Weights of a small sound classifier: 3.74M parameters, depths [6, 6, 6].
Rows from block 3, named by matrix and row number. Rows with one number belong to one channel. Each number is 500 + 25 x the weight over the matrix's rms, rounded and kept within 0 to 999. All counts start at 0. Numbers have three digits each.
# convs0: first width-11 conv (model.blocks.3.convs.0.weight, 96x96x11), inputs 84-95, a 11 kernel for each
# convs1: second width-11 conv (model.blocks.3.convs.1.weight, 96x96x11, transposed), outputs 84-95, a 11 kernel for each
convs0.36:513494481501485474501527543511507485529523538461544506440512496480487503506502490489508542498500514501493488528491490478519504489498510481525503486502504516502540492496494507492472497504533504515525529501478532507496493487487530483501490486521462524489516512494470500487470536516508545476450508456469496462491534504476503499483471501468498496471534548487525516479491449494523502470532511508498507
convs1.36:450523582502481529513449556544474511497512491486467502512502518491491490527473524445544495490479507511489521501509486522465520499512514504513519510489469552508506504499496559476513480471521499436499493476506504475511492486523459507474506510496509480514498526465499502486515502508529497489516483534537492518521518496499497506515501501522530527524503534526459477501527505499500523487520579453567477
convs0.37:531460505531492538507473486518453526478460509535500477552488511495548518480468493517504510510475498498497531492535539479473524455488514501487499511528495533541534510504494487487524496498505485482491491477499478494528555501526500488465511506505528480513476461468469497552504491529492490539540507483450457519495498518483503519500508518498510456533483490494479459516505519487534505464502495470461485
convs1.37:513512456514529513475508517533493487505497512493506508514523513491501520539467445528501478470562498431544477561508486501492526485487495501512503511510535507524516486487459553451467495473485507515485448516486508523507518480531473430475480503535433507488497518507497489520491481501455474500467488529554505491439448480517523529560488535535510527481543470486478522514500508483438520495494506496495464
convs0.38:483534487481516507487490489527496513458558495441535535444515499475490521485500521480527510488548486471531511487532450463569497507476508528471528507465492510457472527540536487543512501498519470493544505497508498491508502517467511480506499533524498470488541449491502571491453510475474509506479554462525528415523541453484507472538497539438542527446487499492496502552458542489565469474552499490503501
convs1.38:494445567493453535526457530511492506476494547494480557519493505496457514488506480486508506504489506486523532459489504542461538469441485493475506505475491503474489506444484506438531499476508517461484491499497498474527498517508458513452504480478468503461510471495485508526532482468512489495543504514508506489497526508501527490474521537548490548540500504529465498480521532546583531499543554469463573
convs0.39:501540514476475517486493508509480510512500493483544519476452493512509489486495515512495493491510503500453513517478506482492451491516499486480462446486500511517505531546487483501526520467496503507469517500508476461486494520515513466492497486468539525489497479520518485464539543498491492496504511473539527498476491470487522518464494516498495512510480490533482510494496507483478498505515502479489489
convs1.39:468504513500521492492509481494500522473491517509497509497535515493491498512519506519520512505502493470507479485516504492523511493513533505508508502496477475483466451505465461468523491514460433497527449507517514518504488506475501503501485509496518533465462494519497475506499485488516514484480491490507506455475518489487493498506490489484488478487512481485531508521492469481473491496499528514480469
convs0.40:492468488481505493469500532499505537511511485471470470476538514511495509527514475485492500487496498466544487481519505515551480506513512518484439485518459481552467492492529482474512519460482522483488485472511533493485513477491501540492549503455489508437527565510468533481485497525519492492505492494494472511503519515491521521508491506525458489514479523535476467510509505455520506483482488553482493
convs1.40:497510488515513476488491502511480477508509501502498464504499538466496479509511506508495478498494505503515512538526447507493511496491489530475489485508500465479529506516486523534476478517504530486460508479476511495506529529496473479517533494501519473449498492511489512501507495516501495500498491507516542508506493444484503474498523504503480510543486492471523503482475534489537478495511509527503517
convs0.41:498545492448463494481493525524508455549478464479489506512525501487526496495524476488500527515500517484476477505463487512551490458580538505515487506467469474488525506500521489519550503487547493456491490603573473458569540450480543507495531461465549534457497533522514479547528487496488512524517499462522492460481514513512502504512523525462512515476469553491467567498546451432532414491541500439556508
convs1.41:523537474504480509495487501511453495512483500510496523511508498468571500527537521495529552476484484499499523469484483513490467507544491518486522512476504501481496519556554546495523511569503456525475473511532506505492503464523521519497564476488522473512552502508527498519500500491511503517524515512499521476463501469473488473441501510522448468468502480522470480489464512541468448471555451486487521
convs0.42:496534510549499501516505484456487486517542515517475468503514502516509479497510491490495502492502516503508479464482504502515497456474504478501492496484502505497476476501528489484516514504495509481485505490511514488501488510487501507497468477484465475505505556507481472484513519501482509547560524483508493474507523543502498458468496539491490500509483462486556498516506530494478487511511501487500483
convs1.42:508493496489486453466470508497497484538527501487494507449482481511519499486483523476511493502500499502487513492460483475561499482517507498496501500520514479485500513477478519506440485503503514470463485489497491510511490509509488473478531514507471485514495527486448530531508506475455486507501502507469501498475503505538488502527509470475480499466468507531497531494515462467481539503488532497460492
convs0.43:514502469512517461468482495512489504483464507516490485513490473486499508488495510494503503501494503443564540453501518489458518474461518459456533530490496512511491478502517482492521507481523504496520502490478491534514487517515513469525486471521468505503471483497495491503481507531519506505487492476519470522555494498499512502482474492521518493507498538525500471490518513437465514479452563513468491
convs1.43:511526476469517532535505528472454512481473493493483532495482510495491462507489485509527507492494461513534492534445528535511500511446545487465495494513520523469468472497501535466489466477502546512537507500478469498540532535483480454495512545513478479501487506489508476499487492506489514474507506490540480480464514420520492498505517494532513504520525575471482467448470469530514514482484541500478483
convs0.44:484522522498509493508508512498504525557482456515542539514521451476496516529490489480492484476471481470495519476465500519507506497498500524515505477468506507456500510517514516489473487512493511490491496466499491511525522535508509478463558522515522513512507491487499537512483508529526508513515507498493462498493478506507514485514504502512517496507551566541480478483470540500494513501491472496492464
convs1.44:486482524539516496505493513459487509507527510509481452509496511475503524508521487499492531508501451499511497483494506524544500430483479486487506517504492477469489513524554501511499498488489503513459479514484479485524561523497481463484531513520515516502493492486498500494506505503509524508497522504485460481456488516529479501508530465505470511514500542498491490477472470507488521538518514495550497
convs0.45:488490510542486486504508466481536478545512475502494493498495491501491501502492482533536525511514510454530525471495502517518516522498532437473508514487492471499516499526505504495486494523520512504506502511491494516492513494482480505533503486510468507516503524486514511495482485495466535535506512505470507544522484495506500436452498470461488494484495487513515487475485520551483486523524528562554509
convs1.45:501505523494495523516474510496486506491487495493505495523498502492521493441506493513479498492475475493529487512555535490516496490553516493472474482448501486464510539514550510505493496466457493508522514486479482500515475522564493482480539558541526477482452490494527521540516523500478458458508504560471527514464478487509465510522483502525480526549510493504459506448472500527527544512533494468493460
convs0.46:502518473491501501492488504475509487544558493477456485479554477483510489503495489477483506508516476504523490549513502528519514478497475500494485494498521498495508504511499523508484502497537503494483481527493534542521490523509483504490562482479520476505501510530498531472490523514496451488564559474510440488526533528520472487518479474514485536497482471473499589510487451564573501481473529519546466
convs1.46:521506498482502477469472492518461493512482508488516479513503494477484505503464526462536532471473557484550513504499509498442553477510526491471506512505475496521487459501476517486496456502521528457493446507505511493479538530484456500535536494468481516495471564489492485503511522471492480520493518491492495485496486484530504521503493522492521496485470483499520470546448506533471573491471500484482535
convs0.47:517511491529530570535465492480494482481481454496513486481499481442524513489498476495533498515536474499549538480525520491541493507500511457506502509487478486502495491506577575564517512524519493484440570526441477481507503495491487525438529477487500490477513562459513560540512470534512512506494515474463455487512574532495520574569500469562512502455455487476462454469487487523517517538501507461500506
convs1.47:525512480537492488488474480483476473523491513463488493513547466497501502411500536488479471535510550545508495555573524499539550523556465525532522544495522503506532500495504496508498470533468526512570469500492489506529511458495514514474519512473505478431453512498530481492512489487507480502518497529483509528506487488508523501510505521533517488461477426528469524488535533508544495511492505509478491
convs0.48:475492490503505502511505490500500499491502533519464488519546512478478503485529520507491497481482511459517525478465518503511516481524482495519520503490479507523491496493484513497502492498493503493507501497507549514482486530517487478497475522526490484504502539486472471506487486490509503508515499517508498500505515522480491491491502531491479504504499459484544530510520490489479565522471462512513502
convs1.48:530513497506498499478469566530483506516528501487482503499496490504481475531498495487518469525465500516542540493484514543448507497494494521512502498498518498503491494472510504486490486527529515475523523462495494485497491514502467488481481528524484480522561532518465504500493489508504508495497483498481493490501497503498488488504507479517488508519486491481532485510511502484501504498476456502504500
convs0.49:502492508492524523477500451461499453472497548550525506495491483492437501515561535518501498490445502499513515473443553498495504521508477503529482469492499521504484499487486529516491491505489516515495492428450508517509556529516471494473471529580578468492465504475463485518496504480485489497467480518506483469460488531492502505483502506485481525520482483501513500515510466485493525514492512483464505
convs1.49:478529508462479494469494504481475501478456470492523517508530503470447538488551508498499536498518463531522493458512471534503468512461506461460493495499536504509502507480511503481505515527535480469476482478468541542500482485478490510492453485502474524521516523450505507497519485499490491488488486502497486474465483512527518523457493527537508528500479488480487487502499516509532502526480444473498510
convs0.50:499532489506498530501531507451439523458502535550544469488516535482510492467510502498493489545520516456466604495496477485506514458513474486497494485471501503484478501533501490523499452505516505479493480480493496483517523527516449463478442498500484497454499522510500514523489468491548492480496553541528525490467513498527521493492456469495481510498526469479475527562499496472540533498509500530474530
convs1.50:483483447477501495498501545555460518498488468496500489486506511514498479533534476502521482486561493481505461481469481532508477475500481465492510517496475507497442477526534488486480504562518460487514466489509539557514501474513510495489498492487514488519544481419489500532502439481495495536511514502494490470502446593506525512500501496543496463525493505484498489490499512494572493488481495492541501
convs0.51:501506480512534538455469490481486513552480477537508459521495496502476495490480491492520492531502494444504488546522498493474493487547509503477405492536537505491488501480485478471505527500511480513528464513509508452483500501532516493495535517516519508492493509524488478477494511521540505535557521460481518520531486539508481515517478498523504500516514498501476498497511482460508530518483487500563489
convs1.51:513507478508515509516515498473517534499522503546498493522527496488481495545525518522494473512485502458532508504456480515488476479503520463495507472515467492494504498504501520502499497479467500471476502519463464495516518552494502488512538479496504516485515504529494496494486517511482528496461498529537505480453501456497485490532524489481492495550515488542515506480490458494525476493484538492472491
convs0.52:507535525477502500510468485514498477507493503501493510491506489502476510506489456476490473497517559495480512447500497467479512494474530503494470464508504473470485502496501493483471490468513504540545480497508493501500462521471512467488499502521480458505531492491515503514502503481495490477516473467513502501486513481497505521531497523483478470473481522496526509499482536488507509529448504464494488
convs1.52:493460502545468477515535466484530471466489512509528528536491488523511515483523460497536478510492498501473475480515457534508486512530536484429507446498488539532540525488517491485528480480440561483462494490518539470522504523497453465488481487480495524479494513493498459508502485474495493497508537499512477502485479502459508538496484492513511476506447534500540486511498521495463487516532474536441431
convs0.53:508485500504503517452484506476533496539430526531476489544493463510510493495500479503480506503499515512484485578466504513513539510502517499487480502522445496571521483477491481510515522489484494514479505514469511490503517522487499488507546438504549521493474539499501450531498503520523500534517476538476504550450463575493495532472511496526507469538470460493520536503513499481493553492471526514447435
convs1.53:503535441447541452487495534471550493513514508518536493471527482477480468514485501491528461517482528493491513488468482600448514492555519476494480448473493501496515462482508473496509471514457507520491530484478525464521514462501483522460497474489517462484490526476502484517498483519463499525506523541488489481467525445534515504508510568464588461477557507523514503523525503518511484584529461580511511
convs0.54:502493492498498507512491497500513445510518507497516511473485502490481491512504524511489485487502548475468517514442505560494432493529521532471455497477517496497496516506500527491477508513521502527463483560507494492460530527511484487540473476488488504493498522554469493497502480497516506473475511519526476500526480497523507518514483498475495511511491468487504500506504436448531598514427439566597462
convs1.54:491499525453493501510522480485502490493531500499479484514497487484463509510519491518488519506509501524512525498480537472500549449521512440505545525529449496535512504519503498531488547499543492485518448532523467498529512490502468531525468462513502513525456496510485485474540511486512467532465523540522468505479531549496543491599484480472523467500481475516465530480507487473544532537465481526504472
convs0.55:466469518519499480485496518519506565535475517506467460464527525515525532500472471502481484496512513486462522503478513480506524486469499464511496492468492512518529498456483519521490464459478517494472467515526498492526492513453453524538489465499520484501526497502527504516521529493456431463478543575491497499477505497483464458481450515517497500525494498481494521498500481521514500460497527503485473
convs1.55:529475473473484492503477476535481540504484498504486482501513504523510498509489457491531505510547504503484516490502494481471459485456509514500513495482486473501512514524520512510518520476464457482514508502510481454476482505551554499505488500546527499494526497487487526519505493491507485497500509471492520505523513501471467491495529538528469455488497490502476540482485513471471504459493504538540504
convs0.56:531505485469515472528506422478555474518523483480496571593486404475513487476505534513486490504481461543505525511418484549501467522468479492493532489464519548539497514507532531499475494494502481492500486498547491518488474549455495537528496447486499531499520474481470565447486517535493428524554470490506494515515496494494525503522475501519514467509509486471536540489561472478480482530548544508485516
convs1.56:522527481479526533504462444512490483496527513520540542516468444497510506501478476522508501481511514509516466496494565539472532504513450501501513554532515523527508513497506459523528500467503514504517493507485470518518513533480488498474532494458529499512521470510524496460532518504498490487527532510519541495500576503506486464490505490532491509484472477479503493501514559478471551508472481481597546
convs0.57:519477511529504492546483493497500530519474485471498489506507504515505506506480482494505501485494511495491495475509495479466450484503475494518519475493540529509489481484470510515488475477484524521488509453504497469527538497486510510502483516505461483513528504510500489492478523526526532487455451495528506502475507502465491512478496503500497521538495499498528487430517491506511476469516496530507505
convs1.57:458495520477493528520505516499484504484485515518474482482492507534461519531452489479485516530509496465517534497459490467503530506501531492505494496498501509496481484502491499524496455447490507546544499481458512522506491510520503451493487503502501470493491505487521444478543510506529497498484467490510546501500500468459506517544531487497485524476500501516497528488499484493502465507491485491520511
convs0.58:492483504499460475446465459506491475504487501461501500519520528496522497495489462465482490504506488450457507502501546538513494441499472468489491490475466509499516515471491482497510501515534526519493479462534548497517513526460487531509532477477462517491487516508464511470455504510505519511501518490502502494480487487492469480480497496523517542513481474468505499490525525488509535476504521525528493
convs1.58:512520492499511464445488532515507496496505530509473457483482458495513503499498485493460479474508506508536482487484448455450482513476485460497472486492506490471517500498493491495460482503490511474522504483492482477528518505514504478503484491523489481523528494498490527495503505501477508516510465505488477539509515495496529543536503534475467483489501497515503519584483468471454489537496440472509519
convs0.59:426490511517494490485506501481480484516469447490505480475515530489490503498477486537546526506512522504474488527448517502500511528499467466528487509507538515495505509498486498498479500487493497521569499514505468442492505517544552499510481479502498515534540525487518498517493528529538531491481487470477527532499513494536528514477487499507508541527466488487482477485522499527482477471495485533536496
convs1.59:493470513465487480480493504497505486480474483510495515468493504504470457476481490468466477510536443539524539507553536497461482471501484492509490473468503490480493484471505495526513548529513508545485469503529544539510516513491481495508500493512491505487473471491513465474475482493510543544537512503448517545533481488476525520473512474540488526515514521514487510491530512518547482495467461458512456
convs0.60:518510455584463470515486508483461470488481482468562478504547497515505509488493478493507495520485508491463493519474522479537535513473519511479477501496503492494541462513488558524544496490468465507525482528479494544488503527427536501454533476456494488501506520564492518484474483416531516469538494506540479445514470503535437501539492494537541520477524442486503496513481477490507498438569468489520497
convs1.60:512502453497485492497479480511497508528495498510490475484511465525476476515446531495491471544456482498443517463508466506472519477466500488493509482532480533482509526518479510476502507503458472514494488517503495524497526471508520505506490502499515514490479491533500481494479525528487526485469515493506495500508449514500502490520495468583483485539482499518487536510554498525485483517486527529471501
convs0.61:488510478480526541514547518499451527482512543496499497526586467477493506502513493503481502497489515506482506486506540531521489530494475537563531476469490508507452528502497504504494475480507470462487506495523490494491473504491472542471500553514468513512540532483504484493530519515510536538479434516518480490479520495494499493501500515484526533477470532488527468484483507454521514532489467556474473
convs1.61:532534493486518524524494513549535489547535516534535509473509504479541489470507484532528501477478470488420588528502515502536519481512509457508491501488548532535494514508478496476506495558524500527475505498491496466512483496490484539528487500476537493534533510495511499502481471529511510519480516518481455485508518498507469481496458485541496522493498475483509506536511490485494426491502513453493504
convs0.62:502481505489481512537506504462466484460488494524538565504459507502467487517544557521482467480463484538450495526510492509478522532494475514509526506469469525535503527487481496500492515531508503509481481515486486506484484511541514451454524488559513545534473476472502493491476481507491476521488490568566521483431432488517535512453476469501485513507507486451466443484459464493557536541495439452485498
convs1.62:489487470488482481503505474479516490507529480500510502508517465480456520482474534528448503496465493508520512486542578492529514478501496484490476478494477478505511519556460454493495550548486456507513476493530494460479464514497493536506472476472496524567491500474490510484487484525521514520483484487468453469523538506496502473497506515498477505513499521506521493519516507501510498438500520540471552
convs0.63:489492530494497493482480535526503484527489504522526456484534495491524486502509482477501499503504508514523486510524444519544465540498498427531524507502452537571505478548497452491485469502525491511496484510489499511525535504504534459450497512517503454473604517480501524503540525504481445455521579499495517508501542504494453460502534514473458503465533546463508566467491465522512448576490469519511452
convs1.63:517495484540509481468520503532499511490489498517530511496510501472504574468524516521495499507530508508497493482450514504464535493555505561505497477462500498484528523502542549545467473483477495520502499495467493481518538511517469489463548519515559471484515502457520498524510483483497456492483498540498525499486494489469535491479511494469461515490457506521507547507444477485528440528557497455478507
convs0.64:539487476488487487516482495510511566495529457482522509501514513512479462473487487506511496499497517483519539492479508521478504485489482485500502513498528546490513507515521500499491491512531513483480521523487483488525488483541505488488497534470472486513522526485490531505483492478504522518525501456519467479510490498515489483520473479492478507477487515526547519477531463504497493504487505494496493
convs1.64:489493524531496483517493480466491491478486484509481504510489496506475508530515490495501490498529498483524498550508513525478535525503482506521509491511507501465482487465486507468518519467491501496496481501502469466524546513485475478489500494527503490462502468492521488501529508490510485483481518491516469462506465495518497487507495500502535520517486489484511487481503494479522476493507512478495511
convs0.65:546486479474492496496518532517498475483523504468541510476513526489507496501491501491513556503506506489501500456508532493520448465504489500486460505534500503515494485489465499472478505507474484460512497528531529475479498494443481442500497507470447503503508518508501501477512471476525491485476472469488489493499501531509528483481511523454483461500516541516496465484500498547492532487487507479517491
convs1.65:518510531490504492532483488497521519484480543531491484497518534510477489539438544455523479507474514479447516523484499468502454503458523530502522485506493518496496499510498543503509480512468455490479542479485490491519556522486464509501480499521490508512482509483469491473494495533517518475462507510537516529483515472509477536512478519544497513527440466477490517504441461526479488516548538456513471
convs0.66:445459514541501491468477471493570521513562509456451445483521561509499526534508497493524519498482494518529490469526500512527468480538442456510495525542480541513503499491496456485529517539535512522537501520573519536520489500494441490512535507516471483492482523516511487492513517528520534518466470457502549524491514504455460508503541497497490523520525481485533502474488508528495516474501498472524500
convs1.66:515482464466484489486518484510488533525506511504507494478446483508506507464457490496478497508477547586543537531533515485496474538477553530490484523515506508515479487519509479491501486484450505536533504489479479486470502565552541438453516523498502515495474472504511518499499505489513521488480513520510540500491470445476497516500538498451470498512501474462525513455491434499479503496487485518521498
convs0.67:447453526527506509497490485513523528463491525524492454510497459493509528511492513519504498523526470498568472533473423518485503513488493459489482526496491510522531489483510489477488499514490477503512463511497515493519518507495457505466548546474465495528472491491541502484476484504494468506561548454505539519493530502499476484485493523500469480506498508499507497507453471510513469517476488493468510
convs1.67:532436475498522512506486470520489502482477478526519482501484480510530485479537480508526529490479531495509479499487491554444533504511528534479484507492508514507500489531510512518564515452451513493481459487481492486473523539534481475507509487502518518489484513494479492495514500498509489459493521542558479472414514503485546506509524492464454469503506509527517511487493426505552516487524521499461498
convs0.68:493532540496499501507521537515489535498493484481485501453462521542485512516514499473482504482487528482477526491442456496551512522484490539520523492518477474477494518502499515529519511471476530521477448425506501497516527500517532504491474432475473501480481533530520504426434497515517513518475485519515543479472477492463504503488544509564490503546556530500474469472496511501476455504503490486499500
convs1.68:495516505469450502537557514513480502492503490481497482474542514500485475483531493496499558501454511474463455447491477536486505481504498491515512520520524507504494490507484503506486457488501441489508444495512527473445473499498509519510520492513511512508516480471494485466477499525495525498521492528474475515497462504524530477496461505500524463482493526547535487556448450468483471509530524496498510
convs0.69:525462463477525541494476519527504503447479512520486500499529512486501466486515526520497507532508493542541494558542494501527494492479467483492526508500482528562528458517496485515501496505494484482460514513522505517520496461520488473485486464505525502472495475500506492478484516532533531528507526462505497493481510504475482512467503462491485473524548510526527502506537485510552476490472494529513489
convs1.69:487497482520558557484512520481464511483469478487510507517517543508480512497483501514495495520493506558531448500502496529508524433493515481533513509503478500477459480492454479463450511549538493473498462495492516451472524536525498464493510494428506548495499524460507522501517500507500486477460496515519494487479492514489517532513482500484485484513517503492497482492574465484461542459494513500487508
convs0.70:526491519475463481463522534529514536504524500472511484476524508510502451481473502503481525513496486499510480502512497456474497504515490479486485491527488512481557509502466501523476493496483493499482496533478499511517510473529504477508505503487485527503508462485524505510515496474485494506469485513517480531470486492503523511500521512511479474503497551496511504523479528486539499492473517512522502
convs1.70:514509483500540468471525494481474505448513496487499489506517510464475501556480505499513552467537457495487507458493524477453467404469468493472476498491510499518514525526486468466525487538487484516485506514528516499449499485496499484489502483491492497514486495515523526512473492519497498516481489504473460487474501500486531502518508526478537525533474464488489486462491543547507506455503459525513506
convs0.71:481484498525565513508482484488506519505486546560484475517537466480496512507520480478488516507498484492567541504479515518523493535506470481481492541535493514527482482505521474497468468496508484480475525437462512515550486484466443519518491514548494436457521548505487500540503439485512533534496486497544486464471523515480465459518549500489502484507531468464496544505494484468522529496466446529578520
convs1.71:481507487529507493473485548462480466498491476516520483462537517494465505504486536570478509498533515497526515475494429542507515525551547491496558539503511525490497496544503533512500520545467520514511516488488450472494518538493478486519471470494483517518534519520490487506514532530514515532510470511544523465474452471497491479504498502477442508457487509493499485456487440498534459463509469523510515
convs0.72:484497480510502491536527480513495483500483504487487489495478497470499503495491510498511500504529523498478445466487511515509511528503507482517506494469467489489491496521504505471465484462501515515486444518527520563504506480456502469497503487503490509520498487501518481504477469491476494533527516492491495472499482514565515496466483490488525455518528529499514529439505517515493474511524555534515509
convs1.72:513493501506507517502469474513489578543488520476492484498476500507504488517463504467474469503481469499492493467494533479483471492460468495507462470468513487503506515533492496503483441473484496479490471489473480520548499523541476507485514512514501493472514527468503510530536515520505496475499515514501538505515548520507454503460504516509505508517520520515465491473490514463541541501479515442526478
convs0.73:496474482488482514510517508523521480545513532532518496462449527552500483483495490480506519498485487462498474472531520505532463513522479490532519497518479480481534545463468487521541508486473493459494528539499513480516510465502485497508516480495551499487493506505537508444482480483529539494495488490547541485454460501527528507489466475505498520517498500476472490486528484525513455498516511494478498
convs1.73:471459499474467470512493510538490499511497519509472495492497487492486495518526483513491511494535503519498508482517524517498537512529530504473483512499504485482509470540513473485546559473512501473521484491480520531503451452508520503509485457479502535516511455511497464469494496491530496513494494477454529519500521490495496492451484472492490490497511469515485483494479512508471512477524474533497519
convs0.74:495522508493482510503495505527515504468539542534523528436489498493529502497509517476469493513493499474482515499503519506492509481454479529508507505492482448459479506477505513496485490486513531510511520485512492478457478488507453510469520551535534522511495488497508489470461466488486521523491465554459496497523483508514520516518480517479483484461452486554510500530477518506474498486503526513509527
convs1.74:517515484478519477517509506522525469511532500531525490485483482477496485497504493481501484490519512527456465514492480475500536468456445456498509489520498520528494503467484491512506527496521494500490523490471529486522495456430514535510481474497440483494497469529518487543481507471470484512499557517467488481511514534529543541479467460512493517514507536510518513484482546517479470487518498536567534
convs0.75:536508526514503514516558513473475540437478540479470499507512528524480525520499522503486508489477507539506487501469496508498572484509522494461487507501478453491525561495519529510529520508492506466475492496510524511483507471500500521494502489530479459506522561552523473469486514485485526514484491502495481472513497498506511495460517503518498532515510513499514485466475511533489511535486482477487467
convs1.75:529538507485517441474523524476476496505523506524518493451500488470497490497527481475493516532512505487512520504490508499492544513474542502490503505503504514480455460493484477484500481488513516478552510477512522508472468501496474485490512463506493482477499491501508495485492523506499509508515499493517531497474476517491511489512480488477448496477461513545567532546498507501459459509550538524554477
convs0.76:468502517483501510528473491494514513493540523473491491484468485526516536496478478503501480493513538517549493508502503479499500483461507503470453481494503510516511552472486484470485482505511523531545510519494476530503484491486496500485506516497515492502512449487491505508516503500480499501507478464494472478509487493531523490486491497492486511481470496477483501537470483476494494541539494490501522
convs1.76:499505493523497497523503487486524471461500516495473534545490527512510511476521508490501491514472460509514475514509475498513527460500517502505509480477482490469489510505525516517522497492490491510450494498500519507517506476506468481500495483501513494497502476522531500513521485489480496499499522527502494500438485482483513531479504512530528532488525490496496473468511485522484487513542479525492501
convs0.77:480509514529468520493472518528502419555517443482566504520504487504512537512504458497495470480503518505502461526511520551516474522494506517487481474516510443503515548493506487484510499509510515508540450491498486512479550500473481472445526529507489517531543492445508452470482515499485546504523497493461445501550462451537501535548515512504520498476494467540464546505493507554497511538410487489487470
convs1.77:548490479586475482540516479521510480498457501511525499569486462488483490539465458489465519525489414520474507452519503508472504545403506523514471518477507531511508498482489530477515506458488558478457476498512550500500480480475520482494462519466470511495514508500496510504492501420480521494527541499508471498475492531523492484494463489519519468561492519500531491511509513507484553500496550491539486
convs0.78:489523499493508553486454452530541518489463511509437462548463472499534535502490502529496486524536481505482524566521409538507556522478525425440475517513492584518503512525504529510490499503497436493452485469476438494524516524489561500489478488490437455473525496475497510474513527497483481527497554468479511554513503495487483473463506487491459491498502506521485443504425476541534466523540478425469534
convs1.78:498472504515527496466472483578503490476453507489485470502502471529467479486506500574480523548595508521520497487505523526486479514502572566515476510546489473469523513561537528482561523469496506529520513466499477535530514455543470484499516518484524533512462464512481500506495495501520465480509508513522504520482513509540574507551486463516486484473486538493476521533495504531506495545478485521499546
convs0.79:493511483476527486507527483499441479503514485444505490485518521473492510517516507495496497495473515517440480515536476483539501509470515465472468517512454515503492463478540484474510485478508502468487498483495489506525502527483476544521511452470520485461542515470521500515465502484494540520448516512498512485479498484513470492502533512496485545474501496516475462524525480510498509480469554469484522
convs1.79:492505542482537527489500532448523494494511517467504514498487496507523491473517501446548468519518495496444492517528474493490530446499507478529474505485471498426480517443495492495531497518530481454524515528519481502472512517440498490507511494485505468508508514463505520511483504499537506502512498513487506521492559512498506508470495511496482510519488506502508498497489505534495479526538516485568547
convs0.80:506448476480483525506480496479488524469500548549541498473463488496473500510500515490472491503492498487523503471505507478466483468501519489485511496487517486512501487495453476477481501535497496504515502464464495525481497503521498495550480508520530482490493495497452521518489497513472518532505491461409427470538512493483527542512460490525503495502497508507502495449494506491495517495506510480453493
convs1.80:456505513505501518505510512512487479487483493485494510494500528502499503470495533513489509499507486492502508485479500490498511484496524503517480504485533502512516480488496497522456438443500526549515484464470505553554528509485492423488511513516495475500472489513550483496492501504493455492512501494498506499519521504503475493515493492497488509497493532523488480515461505509498465516492445480504525
convs0.81:480531542517532509517475501476492487499548536485469450472486519489499498517488496495527521496524491573499481500441530524492507501478460515483517567526477468472485487496474484510485509516497496540520463496529530538521528520524511542522499486512468513482480479512503500489444444457522525554523478489485541529499492496493483519525487473507494487500486498492506494502497517567523530500494443488558571
convs1.81:487454509524506479492525510501517481493513485522505486477509493490526518538564507521513524471531553504484486536484442452537496557564537547519488511523505503512489495515494510502489467481479474484506525527447472515538514513485516502489493518513522512497492541504523466495501503514498504497486496484519524589487524487477485517467503518495531463509475460479469512513535493517525562511459525477477478
convs0.82:491486465507535490495481489480535482500512516510460470488517478491506514476487457510491492482520505529509498530506509502479518524475487477512542511495461512492524484508536515517478490537496479486495514490473520569505486506501536502460480510542513479507469495502499541472467443505541512474490509449474528539522500516498489489491516500505518505482538531518461419513473451493509510527507515512475556
convs1.82:489454451499508515471493537488470485494505507478469473476500510518540457476524532514535513501506507547463478511465504502482447522489533471488485507510524511539465457506521468464495567541507486474525513520491483511514533502442502490503480484496504543499505512462504471478522555531501509491501495462512479477468508537494553532484464469474519523488463496504470500477484476513472491500497549526477521
convs0.83:451513509538523488437507551527490513453509492501502507519507518498523509509498480476502526499486494460489534456498503491508504504460475500510507482518531539506460484521525515492468502502490473476477523502478483527521495475501464475513468483511493510525494525478489475525505528472467491545538510480523499482504502453463505503504539499500510479497496498517524502478459568509488547438445486529498487
convs1.83:505565496474529523483470493492502484500522503490528510499516524457540518478481515510478509507497508479502534499498496491575449491529520527508509512488468478459496518494520513510536495536455478506503492499504474471436523540530519490453480550496518518491476518489517472477508506517496497501481483499537516568491472508507461492456464514482515468458445466543495498493542481460516510498425485493500489
convs0.84:557504485480495497500469528537506450484521509519524468500504483523472502491476490509526527479547530464543536475457550499537453482527483481496472485467526496509509556527489480468489486484484505487505489497501513539502517515459525506466513499498483504527504486479528508488503510508530537473496508482489470514517503511558521547547457498500508475449519550501536458486482530488454520533495472542556482
convs1.84:510474541534460471516498503506537485503482518581467496517535467468508525536461482487477497519488501440533556484465471525507511514435564520484519480504487480497450503512504484499442543475488517456474487487483447469571543490501484485511507468482519502533452456481506508467523522504507481472506564517542530486512439520474520501556528503471467515463485502501539518527492534483487537495468516487526518
convs0.85:499497527534502498454460487520489467485493503562508481491496484493485489492515499489500494494501506512556488498516477494507518493552512449505511499485498530463495468462496502522486542511493476507552482455473548545532566526517473450474509491504499484511466505496536515497500496497485516500443499532525474452461489518540520502494477495537518486466472497498488501496505503448523489452487514515482476
convs1.85:508520502510529529496464489518496505483504490510534519516486511487529571519517476537515513469503532457480502472473483526511530481467493532501487480493541523523501514521514526533508444488510470429459480489457489505515532492511518472526533568520496499503513534502507507490473497488494457501491537507562519513560517525504456465495517523481476510513505502493481522460527496434530514462453492488465470
convs0.86:497491485500490471506514511519519492521507489494514460513518505480492497516502477457498516488511498541483504514472524462483465516486490502501507470481478498528520466504481489475516504508507491515495482491492499523495471496476493543506523537527518486447498481495494532524503483524502501450493523512549495518494547506509496492502493524467493487502480553517497455531482491525511487506587444479492492
convs1.86:487499484544476493510490554482509479512526490507482497509512523515504508478518450511532485472512482462494458526515525467505514511494501542493503472498514504522495485431538515524467533539532483492541499545480483449503507486521525527501524506517535475495559511469469484485507477480525517549493508504459494500524504558469510479459476500501509483458510466488522497527508503408484450525558486464533497